From a checkpoint of a small model that answers yes/no questions on an image's attributes.
Training: 6400 steps, batches of 192.
Data: trained on photos with spoken descriptions (Open Images, Localized Narratives), 101725 training examples, 12.1 epochs.
Rows from block 5 of the image encoder of a small model that answers yes/no questions on an image's attributes, named by matrix and row number. Rows with one number belong to one neuron. Each number is 500 + 40 x the weight over its row's rms, rounded and kept within 0 to 999. All counts start at 0. Numbers have three digits each. After the name is the row's rms in percent of the matrix's.
After each neuron's rows are labels from the 100 images, of 14976, where the neuron reaches its largest size: "strongest on" is what is common among them. Only what is clearly more common there than usual is listed. The data: photos with spoken descriptions (Open Images, Localized Narratives). In brackets: how many of the 100.
# gate: MLP gate (encoder.blocks.5.mlp.gate.weight, 416x160), inputs 80-159
# fc1: MLP up (encoder.blocks.5.mlp.fc1.weight, 416x160), inputs 80-159
# fc2: MLP down (encoder.blocks.5.mlp.fc2.weight, 160x416, transposed), outputs 80-159

gate.197 113:515420489424431443500518532449488485546525481560491479508411477531499530507449514467506526579518536499547475547471488495587529517475538517469556473540532443495465486553541520467538539532515473497466535504464440516454547485445561486488534529
fc1.197 098:432486506459449499479503506506536458474482504518543413557511491512496558436495488594494472561520475438552546491484451537507524490535479497434510513522558440508456518539512567427538511544534526440453475520496493523512560451454534475518498549
fc2.197 115:561503538519490567519466471484494446478554504545553478504435435483468544465524513452549565587471471440547543508497417486472499485596513508474446526496472510559541486480507475471552457469471534486535502503467519445438522479490492498465479521
strongest on: text has "trees" (71); text has "grass" (62); text has "sky" (52); text has "ground" (37)

gate.375 100:499475487485504522530527544541481447488546521487566596560513505486460509519508463489489488524491554526503582540473555418513499513488488529529558479552586541481439524514436442411461524467498485517487484540555445484546555539478406499514455448
fc1.375 103:527543490446468493565526510481492497512453492466564482554531489461502454561521490509510517450532566484511489528419534494513542477548477523526537538459526562548566532537499492551582454480458516510554469472507526513466469444469523552459484554
fc2.375 109:549535474418508527510463462451465508543456542465474603519459486526445509616465447477439464499484496569418485566432486482507587548495541492517527497505512514449474516542456518509536449535481497569548430519512497528507613455412521554564498542
strongest on: text has "guitar" (32); text has "playing" (32); text has "lights" (30); text has "man" (29)

gate.109 100:483533474436457487480501431527482436567513514490471567430500499551541564502422484478540520539510518496453513491476434455469547483424517509528556507550580503490487517430484472554528511469560388520433457523485503510505501482485479442551558497
fc1.109 095:445424530542515501477464459426503508504577528553547517478487562545437544496507519465432518467533494530494480518495562586494461505567478499486484483490500508547580520522475471481471473639551531493527465561479511461565422465436544480496439473
fc2.109 092:482436524488491484460469519493440460480563516543525529478533480542535570535475482535528572555533499487560494502484537459395503482465452490516564448484437510513564481487417514467498544490483510538426423489444437512563486478459534467537479471
strongest on: text has "plants" (29)

gate.160 073:451506505543518505485542487553440498573477465501553504469495507460506525493568475532449536505488532532569581429509478497464522537500550499512508484454532471545478469530478546466569549468579410551513465512476439547553503428585530473480490407
fc1.160 079:535444456491499456454501539508577497468459524524503440536524545527513392545520531477497506481466479535487502500516509534506493413504512518452541522579549531433471464492500440467480442492468515435438556522426493482480559555476515467564554474
fc2.160 078:536508510493523474507592456587465532481478471516490530471522450598506445581461560461551490470506515535538569475478452526502449435525449518451506514591429575542494509422464468470519472487518518512473564503404520507515461439472524553473428485
strongest on: text has "people" (45); text has "sitting" (33); text has "group" (30)

gate.158 049:507543465511543502553453487503476538551498467495462505570386488501462503477412532527485456474556506509563493563443484492388519457464445531511502514550482503499450528520491483487508511504465461494425512556443555441469525489516549439502543506
fc1.158 051:455538483465503514439504462461508486458504548507452486437587484477493492511570459496475573563475499514461562433578460496549549533508526468489516521534552507537481465447459513433499592450526493482512497461470463468506496500502459573505497519
fc2.158 047:454469553498491546461444527450520498525520504554444591494494493509465485487539534476497480540511563475523546567506497537518516465437422487487474498535519535502413436497511457460569550466409515551496508545498496472518608511487485475500482539
strongest on: text has "grass" (28); text has "plants" (26)

gate.83 095:502480537523424532468497515493501498474457546489530563484579507525558569513530437446530493446531464452525498517554528481460496508543549567576512512568456549489477512481515493488526469454569468497491484552512455462527503542552528529501506491
fc1.83 088:488451499560521545525525481469600499572488482566573598568556484490509497522590519487453444538554521472499480460496494554526463538444510524485486490481510494449508534533554531473546496536529511524472504500490561518478510464506494464550539441
fc2.83 089:484481479540521451447525470448518456520542504506537504489535395503520502521523571396504458562502551510489528500507434466551535431567503474483527530466499508480501530471561503559574529521504550498516475496519558485426484492512495504520599480
strongest on: text has "water" (44)

gate.218 102:473536506476435600427493440560469529513445535503492570515489490483513525535449485543630457499469508549515479436490470513577501487446531445521422499470501436503453444537508491541492499477505505514497565489479506535500571465525491454536508485
fc1.218 112:524543548545508511571443487525528518503548444513556525442490490481532477519481461520475534534480448550476647463518542511438472531463458472442584475414464508489486504464506527444527506506460498491505534522546543497531463438469530529446537475
fc2.218 113:481469489468605489499508389534489480561554502481561532448547481438504457540450486533504471443519492489550432476489507500502481483551503553413452465506506537466532508510505431572486395527579475522457545521457522526552487545493524510533571457
strongest on: text has "people" (47)

gate.405 108:567476551493516519455458511552477508533485504547492543459460541490548502498537409438519515422477432533521547532512492519488464478485613525521445483557511518581528534498525526501463510544515494519572486414553497532536491543518552458448412516
fc1.405 115:449522509453482513494533496497430462494470471451561457469518546494497495526560423552521494480449488426504521525477461566523512497445480509558518502505543490461545578514580521476523452531595527516458554452560446507482532498411507467479507482
fc2.405 116:530457507505512524454538533511529446545423519476500495529489488405535435522560461513510520478528462427498453498522510465495484524410500508529483413513482507565496536505422556438478475486504557528565478490495563544564561444471560529503473599
strongest on: text has "persons" (27)

gate.308 115:450522514510487531540494455473475430499443524475548494503456536489490436454494466500518536498513542564557510458483452586518548482473513502526511489586455511535603506516485574475528477486461537502524489498471496473451505459521570477497468556
fc1.308 119:528517503515417524511501480475469506503520521469488456521456566429533436463480485410458460482572449502509528545520508489537393533502384479445440504507484528452483451515540479468520411507555484592527526466505514469486471494529491525494490541
fc2.308 111:567474522559513552510486530437482569543505496535394459448509496480508448558462564510491466508553536495467509490466558499489447444465506572460515483485463506456500484537569506542526399473528502578446527555522515464514509452541480498451515446
strongest on: text has "people" (52); text has "wall" (48); text has "table" (39); text has "sitting" (39)

gate.394 134:497454478571507476522462559520492479506505581569486524509518466540538466501483476479498511547562455481567480513436440503482518551486453559470414535554519532503492529556467504476478481491497553487480505503433471537406422511488514495565466444
fc1.394 134:475527475496480497509518479484511469538518421482461497571515555518431548517542545505530501499476540560484495513486519434517499437479499471476630499548517530537512497485536488457514434571554437505496460543510454536490468537461485499463444531
fc2.394 137:445516503487540482510530464559474483526537472543544514515564503500540555415494581525520537493491439488524555466496545496532499514493469415500504448521503519532444535485550410409478503509558500455583461557466539445422551511496531411512522470
strongest on: text has "text" (25)

gate.153 025:463524472442539482496566432470477533573450469510468454465518509470571588560525530475470517526491508532457468538466588470557500521528485540516537485460509505506513524517575489432527512534497539488492546494445423528435453515445512465472579472
fc1.153 031:577472475556472532479497532543497475448489488507592496510555510535474489445416492507451530456492549560526456495455536506493477601498532487427430501458526488452534485509504527584435528411494527460541526549533481475488575498526476519426442448
fc2.153 028:515431487512396496512471494538519467481460489559442494499490480549546511445495542461549441508479483485530478526548534579496452537493489485528509517573472546450575480542483515542524458449452477490471498474554479492550411524531494514476565530
strongest on: text has "black" (25)

gate.125 067:553580536478487551537463554447543475508505547521483471492502446536498591450484572483448442468551466457505502500475548484491517538459502450470444520471464446480463476515533479478455546451456525437480516489484482529472473473532498520481499459
fc1.125 078:496489531475547505412500482438494514481575406470458501466441495546475420494511490488477526506454441507587466431489528560579454507499545483500452451482426452531494443486454493508507519522457463519460505526460558511532518490534548499496441497
fc2.125 072:483490533494506526468474586446526474463506528437488467496463478496537470475519490530484466497538564434592523482492539562530427480477538518538565476511497454533432440447471475452449525511474456528466467450440499482464506483533564459558468528
strongest on: text has "grass" (26)

gate.49 127:461530520495494454531507465509472507452490454444493533469476493543498495519429520473500490520491468488574455493463459473540493553479494553491498473460542587560442532527590498411434451474533529482437498479491500474487498542522505571502548475
fc1.49 124:494545462444515397627502463569535452465506540442519484454584545515565504512437494505453556470523496467527486553458477511510478562513480561481485591546509483498430528497496429478472432461521487497497571497478500488442531546512482513508512428
fc2.49 132:452502534534465535530567533524509505512540522521498490566488488464474574508526487458444526412439517488591529488523463491516485535489455580462458521560454488453474522509529535477491569485577560469512421490520433517519461504442502526587466557
strongest on: text has "water" (36)

gate.411 057:556568546411576442475545539549552495484401525478476507429531512523520494543443537506491456502437479437538541546459474505419504434499514504474516475545495501472475465530447417546540472506460513460448489461438545515524571454447530507519599426
fc1.411 060:568510559455496462523449474487489511483491508486533536466510492525510507472496513552531436524430528491498454557471531469486533488506471505500417440533435469531416407532505417481578505512525484509548578459523468510578524528410535552518431450
fc2.411 061:523491504436486524516513532466489477450468511467539574526490547512484493566494546528512581573503476440456434438483507511532458414448515619489456433524487476528496484533546514501432497518550507410490509472470544628469581493501580572498455499
strongest on: text has "standing" (54); text has "people" (52); text has "sitting" (36)

gate.392 132:525581502433535429533529518515492500498473541525511443522480511484494560480534473455538500531522522544583542522482512436510533482417499498505437534429426486509502508495537455489467528522440439464550496524484506561448513494438529522485547512
fc1.392 126:552546503403539397553497507473532540502555526506534447520482539466474535507494505521472496505505492491570566484483541425449509453444554502527472511474491487481545518558557431529468469534497502536471453509463526540514490468480492571506498491
fc2.392 122:601485471376564448547504445539543527453435522464482553480513554505491429521516506545538473470536553482407504541463518492453533480510444487480461520476438468458468555504517449552501479497513537482454487554560526566479494462537556490405522486
strongest on: text has "white" (37); text has "color" (34); text has "black" (25)

gate.90 088:578432509502495491488505501495504485475530553466500531452553536526490540516537445523460489472580407507504470504443564550530483576507460591455457535521528530522502476525448449481469470497545458526450479550542545528528466467548483537500537479
fc1.90 101:571511504551442571482505500507515474532549549448508477487499556514461487511510492526490484504592451512529558476510528526473539573501471565477446501515565495551525555469399528496507428564491448485490529543442525508505510458509532510520469483
fc2.90 097:487540423429506463480473465540496494577497481501450463560448542491582489540526466511539455455588425496522555418528522447480480520553485535530478502544498499564515431483429509528526386545476495470462520563526521455601542479495503496506449499
strongest on: text has "table" (30)

gate.332 091:432549494511578424493505493496535468509477540516518603461545505500536548450522494497554510433488496466556484531478453510461452551538468504494473564544450498484433573510510506410511486511476490518500497509483452450541465484599494497479493472
fc1.332 103:409593471473512442500507494477419456428541522527515475455558488503497577473564520506485521513535481483495539499505402496436533545513551459484490559484512460472523512546510458501501453560520527527387558538505498469521472473532512572459509440
fc2.332 101:549508496549517444499462535470437519565499533489532470551499513522473458503507508535520469535507490548492503510557429451521473548468434533542562607526485496491439531558445486459444505563524481597493491535512458558502493488511499508473462561
strongest on: text has "wearing" (39); text has "woman" (25)

gate.271 092:541569501451532463453478492528495500481408495477483480510434519532515541527483533520511548512526484533480575425517499493500476580474499468474531459511518495533494520459454441489506459485501463529524449503440467457533507527555456553473441513
fc1.271 094:507478532444510481511505478508549510435465501540525444462525503503498568545571597473490507461538513512535491553491562563478509492511449467526505472452498482483428511464454596479500534524450475448517513508445539493490512544416464503561561455
fc2.271 101:476526581517458495472518520526604498466478448512589469415478501540586492507497571529502520440465519424484519465487559523467438519428551527486479479476523513511536483507501551526569494466574493470549485494523462495440502480513425520566513449
strongest on: text has "sky" (50); text has "water" (27)

gate.358 116:539480503426523555536561454539467433451544495526454573539463454510578531498502445495465485486539472484485447541506460557548491540478463523410502487545573483479507498535475502558522524551447440508446485523535481510488510478556451539508484509
fc1.358 115:500479471504536536495511539512513511509562490516505498554410512545497504572556527484509533440514475453514445549432489549574455533487486541519480566555490470466594497470494501482570474511519525456533496543417445597487486510481494578543453455
fc2.358 136:498442537513464505556501537498511543599508523502483559453562549478478466465531494479527486443536564553464509562452486523442499500511543523437505517507379466484485592474516525505482503497485555502508546507522502494554466417476486500496560504
strongest on: text has "people" (47)

gate.362 115:479487562532460512506464475457491436487539454543512571488485489515499443547526558520555526463399488488556487550473471469528494432509455447484472599519458463499483517554467521506490542502469536462471476474538529504501482505529515567480583513
fc1.362 120:489485511515481498514431532584545484447473529495524542489492534521549415492502541483615531538445500432549525434479433560542459463467431465480510523551493478505453524500485517521473448487549529569420475447520551477541528527486468560555546487
fc2.362 115:494512473406524560521513491547467452486483544487499519538543446535546529452499424389473585543503455456489510478454492586480525532534469511506484563494474524453495480536478417507518527494488479497569484473547524419518505481533487532474513476
strongest on: text has "wearing" (33); text has "woman" (30)

gate.215 130:496582533523547548475536517477488484509401484466519559490544447484547436468600518468472462514502546479586488379491530444527537550459501507517562499507516546440491572538473467558493529438516491524458510503493455495450490512472524575528513505
fc1.215 125:472605497521554558406489491434515509522515484488493496462491476513544483554595492534475495505473468528608508442519505481483474502423473547478510538474471554477508497482494514484501528480434489540455459501551552482495507559480556523482568556
fc2.215 131:486527539537423522516508494496546453500552506503511424523551451495449529455464491513462520440567533522560555480491495520500502457498511519489473485583485554447466363463524480481479507537479471534509514544463508469512531497503496439407493493
strongest on: text has "wearing" (35); text has "woman" (25)

gate.340 104:535546499525491503497542462490499524473565462493551501504533419528421498400547483516543475451461567563481500520512503576522506484488480439494481545521473516485532510440581497429551499436526493535543479467488512469551519429517465412551542509
fc1.340 104:473472517508494479424542557487511531470512452563463482536598532555532528540549550445517504468485490507495555504510500506504500445584478486471517410560494546451484462509491462485545476490538395461446503440442367476568507507541462552565622536
fc2.340 101:443468446478453444515553516537566509503543471472516459535586499510580505497629483378497546572484503455506541402494506487514494528563477497531499461511496543491494496489478511516522480545518472502418435511523469498498456480496484512517503507
strongest on: text has "table" (32)

gate.138 125:561537488494566457502495494520474553423479504537536405500524462584489534499479453507495529521495514590491462525466492517472549500460515453514513510529492562624491511531572553577475506486479484541487481461491535471451464494511496551548476498
fc1.138 119:590510548482543488458539444496508416507558502478494516549505496484457521472502492495590579461460436458450431509493505506475477433539454430549440570500527448527398518496502481484508496533554550536491478557496543445541471482495558462524527522
fc2.138 128:543504554563498499497540466397483480519534509460486479494487457538416540426541560551516457531532438518475499501565495508536469456556532485516501591470435511465495487491523471465489536466494543470479468522477464548480584535437510543511537493
strongest on: text has "wall" (45); text has "table" (32)

gate.57 113:491502521577452559481490519524503491472466516506444549570499571485438490493491540487523514484557498469480463491479521518516524483422488526522478512462478444502448478426532468477424527506609547505524483432486463476504500498565451455477498561
fc1.57 117:540516403459508475530469527447472455546572474479564456478476537522503516528490455499466465505473528558382550525515483524469426550576525500581499529559477556507528471549505475512515522508471439456478467439446546478445430553455494551478478548
fc2.57 111:548479438497480522529579566463541496513463496553467407504480529483442450619498480514485453438485456485512464542537479463494567491508516424479540470509442461483546505559558519531481572506525433490458520519564438550548546464506416426489522386
strongest on: text has "wall" (44); text has "woman" (25)

gate.309 076:464579491490462485515499521441521520524515465479458482494433518499457521497542496467512518498474391483472582418516539510478449544452470488487501552553474477493516475507521460522513442502570528588486524531490506546476425434543496520427479462
fc1.309 090:536445449481505510524485451493509433514478530465457507490518523515520522467480507534493477441578506549532401466520485496551532519512505437545476473425573545505419518425550487483456470461361536508500506492530567460512541565462455482479570514
fc2.309 089:495548564515463521470527496504513450560533604399479533484505505526467459509476535482484517491541525485488412521540418505496446511539571446549549513570522480566565497527469482422516579483466517534521474538534570476466495459515525516466523556
strongest on: text has "people" (46); text has "table" (35)

gate.386 127:444511438561513452499460562565502544466476558441468466493537507540500592479501430493510494430549486563498491499526580532533566561486567518499487468460445508551472532478555508506467515520521460476460522563472477534521488562508511496458479531
fc1.386 130:528542480469427558439525494545524488518416489528491497502416539492443521470513496483468511544494501471522538498511515493473465450439484540440525481546545530532506535522555447393488512434455521524498623522443476550506519545442527507505531514
fc2.386 135:549485521445505532551473531520523492438511543490540481556455395436544467508473455469517553541471585519538555538482453507495504438489538457483497523588544465462493584532447547445460515402523513539480516492565471528579485499540449511448508425
strongest on: text has "white" (28)

gate.126 115:548521546423461555552471421498542554524499432503499518521489560540579549535550572564495507399498517397493498561517578493457552503505502557505490536527564502466551468506557436504492499534464481473487469525407493464500445529474499550461570530
fc1.126 122:491507468523521462519551512493462503466487539526475468522552539524441526485502481404503466600456528530560460445478503557513459413503504436459480489459430450529472518531504571497532463457512495463467496498513447514457523485549464436499455464
fc2.126 129:476438497516503543513456506514488474424560457481447465589485535577526515446513516428503486503495459548467447476505597571477545425506412517461498526432380461551550568470499557463500509461452557510533473497555507512508484529547483515465550421
strongest on: text has "plants" (39); text has "grass" (32)

gate.336 043:520487479452455440477527470503409498539502467506502502428538427494496519506484516484586583457522547502464486563483516534491509543496455477487531466490576480511472433478583491533540456472504474483461463437540468545492497546523563481530513553
fc1.336 056:532545468441452460416553505523466526505404423475494475416553445461530488558507521513478514506512524433474461492503510548504522541499490496538483495471567541508598459456513452531590407464527493508489447425455503538508474590521592496572466481
fc2.336 057:543516491530474429542531497500516478486392461481558474505491497508523515536525519470474565484505489460456501520521528533490467496581549414581472480448526528505547494494448435524530484529484473465533514389512526484516541527500497467492548433
strongest on: text has "table" (34)

gate.71 097:550484552508507507534450465499519482518550582485518513556505470551427505491486456421455475507526444499489482588543400535480520414504490469439488530600505499489489505563502525458514483429471542545532462420565508551418477448544538522526508496
fc1.71 096:515579436520492522585486479534513467472525474538456496537521459521549458522499518476414495481511430496487556482451517491510488552473483492501551480491492536493515467440493440489516456437474517477572401557544537458457531502460558484520475514
fc2.71 099:432505521524459448553495547514522403527437476489530523553467474560470430512499471485462472518462546520519528460497547555447460512535386525478555477487499548509510536450517550488586478536464520418509416528559518536452491486497515557547535482
strongest on: text has "sky" (67); text has "trees" (61)

gate.390 140:469492424494433540539473491448538470574516526454551528539445470557438522467507505477509452447523425486517501589546502487476450521385587519488414548555524486556481559513517427482497453483535534572531438525551515508555531515487499476558547486
fc1.390 134:427422423460511521477465549489484525516542595467514531517491487521547459498467499470521491461486534509504553559437537499430482496490442554558473486443480494525475502477437517501445531519478515480477501495498555554572509541429499505457503489
fc2.390 126:510432560534513560433453457557455476481521476557521458491447428522541501499502511539471452418453477542518538563513442411533501558460499509481452544440587439508495520513577551488482471541478560531484459478535456518566515490505507507476518536
strongest on: text has "road" (26)

gate.43 117:528497519449515478468448469451595502505495537490481550500475586525512518477540471544519522512447500532650501452478489535514453404480542504512500554527442442478458536513440563456512523440568424513484477501508572510502503476585485487449482523
fc1.43 110:435511497449532456476479480459503599477497525472529561487479512503519465563473538524567519415478492501497533489531487394489471506457463489515477474473535561481465487514449587490525416483487477506456425493500498506553474536575493459455491493
fc2.43 115:471480505496435501512524490438480541513461499413495485455484539494445532508450493529560539488426436504449525452551516517487554517473467489482471566524492510539375564454513524473525489495515541472556485561464475407535516469478528510482514436
strongest on: text has "people" (47); text has "holding" (38)

gate.173 094:472462499472523598471532478467458512546514556503430504398476527508527460527567463507486475472456507517477499509476542442482571542506489474492533512504432515442546509537480499525557519553482458483541511551439477507470458521522522453498505504
fc1.173 095:510546400449483476541443533474538524466468491536472491501490513436471543415553482548545486561479445467492569492488549508472495533524485499483439470490532476562500426479511394477513505532533507549516488409447493476490450532468449560507511533
fc2.173 085:536520405517485529515507485486496531470484462499513525441510559455524402499525497514472470496515515518495546406476530522477559494465419494449465500452502554503517455520560447508513526553455473472524477466515427510477496604509428502542468515
strongest on: text has "plants" (35); text has "grass" (30)

gate.348 109:542551443468579493556494609521450498476499544436557526440450470482508432489513530472452467506501514520510523461497464517491557418409544592455499447492537539470435564470555502488560551547562467530504550513524448459509516534494465492472503550
fc1.348 106:551478435502497499515503506529453519438500412506493516442467524526562499533419489555416554524465574420557489484511589516510508520446474502434513542503491489508466484435531533469481528490558476500485442559568493522503480516494494491455472531
fc2.348 119:499496468546505499455486529560538517451508508510530481568492477490426566429468534598438492497583440464545466547531455510502387453431581540465457573433522571461470510526568549482472491450522602518457503494456456528452480502520506497495490509
strongest on: text has "standing" (58)

gate.59 062:443451487575480473532562486465450509482524443525481456556455512533511496535547494509467518586433417533520536439591503522513491499496473490451432526424498525494480456515537461468431450515576561491497522525470503515484426500486512474539535492
fc1.59 063:527489548494515469512506497551538523461498517481407487411520473492515482552503509546494483512487436466443565432545457488515471524518467483446519497440453525473541520502519514508360454476504490441407530553516488557457454515483499453489565509
fc2.59 054:503495467424500558443482562439512535454519489517525505474481502451527514521560549544493475485479368549476553517492446515579551446536460476516555473537497512494537528532470528546426466507408556502564493470498510470475421504452510513488476533
strongest on: text has "lights" (27)

gate.133 114:518512515461491520524464452498505510542506545560493585575581507490524504588455399450456524538522493487533444613570550528511539494466488521403411494509492486479603461478471483519578450515515513494460517453468462543504485519530519499494487479
fc1.133 102:490465483465532452531444491480500540505458535600577499497515475421525512578505531477517547507525393516461468520547502546450554505513460457581468529551415504490509491471553447501523592461510473570464460541504429533443559446517496551481490572
fc2.133 091:587471503443643512535581468480521522486521471528466461501463444536424479602478496523483480483512463456446510461511468466445522498471474487543475496505508481484471506494433517586463567473472535578493513495526535522528534515543513585457449503
strongest on: text has "sitting" (41); text has "table" (34)

gate.263 111:498498486504566435566521424527503518507483489490500505518511576458523468483503508435515464446485482476471523494558470517473431566539493481457533418563510464469510487481510520505539491605537479481554426537503399513470556473533449564465561519
fc1.263 103:502474510502372532479475505546504450502452454471516540462557439574512584502516504498533510560567521467513528569587526516506605516561434507508508575471518504422543504495488487445415495488497492524496570455448548519530514510554527489449517555
fc2.263 110:476550543503522555488515497497479523533503486553473453494444532580539553484474525605536533522508471519482506462536499443506529475583432529506502534524546497506581506496429510550515433499520465430492557504531470461501451551511489498423550454
strongest on: text has "building" (25)

gate.410 090:469499457531484475551567395496466482486476525550499563507477541471504541546571483493492524498457438518561535450584533424478580467447524455515461553501486481473471542489522482527556551534471466491504476475595517435498497474500463551523488529
fc1.410 085:481571493544483533454447557550522421489435514505484520520493512450461471480470531591494445470502575453509478518495450443526472556435513458525567490518522553493553514444489526464437436495530535504530549531488502490544533497513527518527411464
fc2.410 085:556466469515502512488499557491453530501485476444529439510521534515504500520508482501536505550454498529429569513438583568464472480402552492492508446474504467450571487549531487512434530507518450506552543514472426470508534553512470512512474440
strongest on: text has "table" (31)

gate.366 062:510467520539454521568487506521517487515513447484572476520625439541570495452435482445457544546497445535574504547474556513501536572523557481474484464547566503474531514517532466529519472487518438547449521429474465437493520476528532518491471531
fc1.366 067:477571450606539530452544493504538566578396501470519534544535534511478471457525488500575453462421485509464544472490552434437515413451531480559559494519444470506508468491536499466498517575485497498489477543453532507521495469454581422498570422
fc2.366 064:437564444498545530536554435551574543512498530490517526461586487516454527510461380501540503474463500529501579504522474502411469449478544502529523480520458494522519437492511468488525499551488517553510503596423512489453514480464534456515610421
strongest on: text has "sky" (75); text has "water" (33); text has "clouds" (25)

gate.381 084:526547443477510456542450495437441567494560516481454462469516543504533505514538490457540496490403478529577522496512470520569570410518516513504541565515411526469464495496506483551515512527518484499485458505502568496483511581452521511531439476
fc1.381 088:426484491508516529551462513440456505524507525430512530514514498584467512449593536502496432486365471597549476513527488499503452450465528522475537499549471488467472469490466472487601518502457449537544486526452533479537489536455521487477474479
fc2.381 084:492465493495491554441511560476522462515508540476517544544482482486447554492450534501438462388482520486521499532456494533554502487544491540545558523539503515514528484469561490482458467509471511563473536552430513497518420500476515597533563539
strongest on: text has "wall" (41); text has "woman" (25)

gate.262 040:498455475451487502536499555510500522507532469516542563429463418491446473535481573525498572529536637483579599517491474414404505456489593528553478518489477452426530448471502518591462486454441447483534547566492488507473559458508508503485531480
fc1.262 047:514531515465497527479550520560457471470546505508540510459496552417513500493459504555509567525505509500570545428443500426513555474434595529535492497409470555547565504462424550446525514486506486541540520473474474463500478522575501440434500537
fc2.262 044:532454561437538491427509558520608459520502526532556536474469527456445560486495445490482530428444505504511527485531506504560451440490559490601556471482414525511434483532481562503468513460465489477447444427432513508480493517535506627545494492
strongest on: text has "trees" (55); text has "plants" (26)

gate.181 122:486543469509456514529476480493529488449523551500437536578450490393518541516526507527485581445524452465490483454508555467553520589459486510490616500466520447530465448504466455534494489483450492539538528549514510478472583577515572497493503500
fc1.181 122:473512582532384490509544444392533483518512554467535512482496487501524505483458560547521498444453443448467447425460546522502490512481462458493506517528497501489491434463435483442502473498444503528517515562487531537466527496535499523520509486
fc2.181 110:487508512500479456471457481489571530447564521527524521401536456488475523425477470496473478479457488470504533450475476528517462478545499568466486453520498531526564483468474528586529520440559486420532493426493515509468521457574467507506479449
strongest on: text has "white" (33); text has "black" (25)

gate.53 090:492504453489544548523523559447478540513404501519436507484505491503500532492442529484469514520436561486502499543491536525517483401438527474475515529586445528502511503502502454512484452505503554444549528531466519460489528388453554434495557522
fc1.53 096:574494463508518509569479568483522541529502486484471558465474433486508427492506504498463534503514495436497567468522519504513598473490514505600520467519514526521468514492486488410430550480451513513531476460504573481521488463454515436467497452
fc2.53 099:566469483533502569471440533508465460589600457439442523505513517480474509484439533496522542485478458460542411534544467544484570523553464474524519462537553540388556553535518484469446498550456512560470475499432449453519514444501464554537523533
strongest on: text has "black" (44); text has "white" (38)

gate.55 113:506523449516548446488504453499520470475500557501523567495478581532545488440514518503510549450540503447485466555486467575577582580463452548499512421468510523494554505537478469501445483485520479477526543439537469476519441502491576525485485431
fc1.55 109:527492505538552488579571493508484482497500555482486568541501522555479511510482508462504539502495431448436496543494416525510507497478439520520507420521547578526491489521503480515467464560497422410535517490524443472503493548509513502481478393
fc2.55 122:559476539513559480525480498475485430540562435438527458555450513518492575563513498534427486493386562526520453452403551476539471473577443525490438584516509467480439542503513524457526494535485492560486527500479537514481443526550519448525510514
strongest on: text has "wall" (52); text has "table" (35); text has "sitting" (35)

gate.280 102:497475496522533454507529468511489538509513481558477452496498536480449606489475475522506601550541475518523504467489553544466513537554464495494484436499580487502571457526474474464498535493470489529479593485499511533527448508522482468497505452
fc1.280 106:488434519536569532506455549448531530544504518468485528441502568462494452409485481467492470566434481498543490545454477494442548471455477561518505529464506531527458577495523507493539555424449487453483481485542499529492516499494517465522540581
fc2.280 119:475563540530462481482555484438489544449507479486458497535487541468481513504456515497475586511522484472520496450406471537496491450491559435511504512359488557562502443534519488482474437473470507573511457455462455504513572495492501447488465588
strongest on: text has "sitting" (35); text has "table" (31)

gate.115 100:552489452524545455518485511534441525468485514521460485513506490472526512515578505569509470495451521508523503561503513561445457460465498618557452501480482441524481468547519421535486434452464495482528545514478470450507492550555476496539491529
fc1.115 089:487553550534490481409468476554499528462472483477526509464500497585445458505516490440554518549430482470480487524540446514456463459439520508490520502464492554486443529485425536427550498551428560493563486432464532468482502552495488528502503472
fc2.115 094:512535599525494479505436562472495501585535502487439512509528483521518516453514492535516477506494514466486442584495544532504500453437543550403466537538481520480468475524486522436507556445489500509498502536543485500519535484472519517502440553
strongest on: text has "white" (29); text has "black" (25)

gate.34 101:437494454459528464492476502549479487433495462537536493510469577533491489571482503447492462532531474554461524531550504453547492481501518610513462516510485559485573556437594466473517546527496456468455465552545490529539523432502431533489447608
fc1.34 095:407544519564578512478512518501542518537518478415523491477423542498440451524488466459573472532503464505507457545522471555494508483514534521507493518507507484554472544476491472453508493509502457462421502458456480590513518480516481525472474512
fc2.34 097:588494473443554491470522442498535504618468456538499477489532538473537481461477435429449568469506545479453471549554516531527496524497495501481489569527534486483565462471512576548543476539478450499484452548487465487505484518498517452525520503
strongest on: text has "buildings" (30)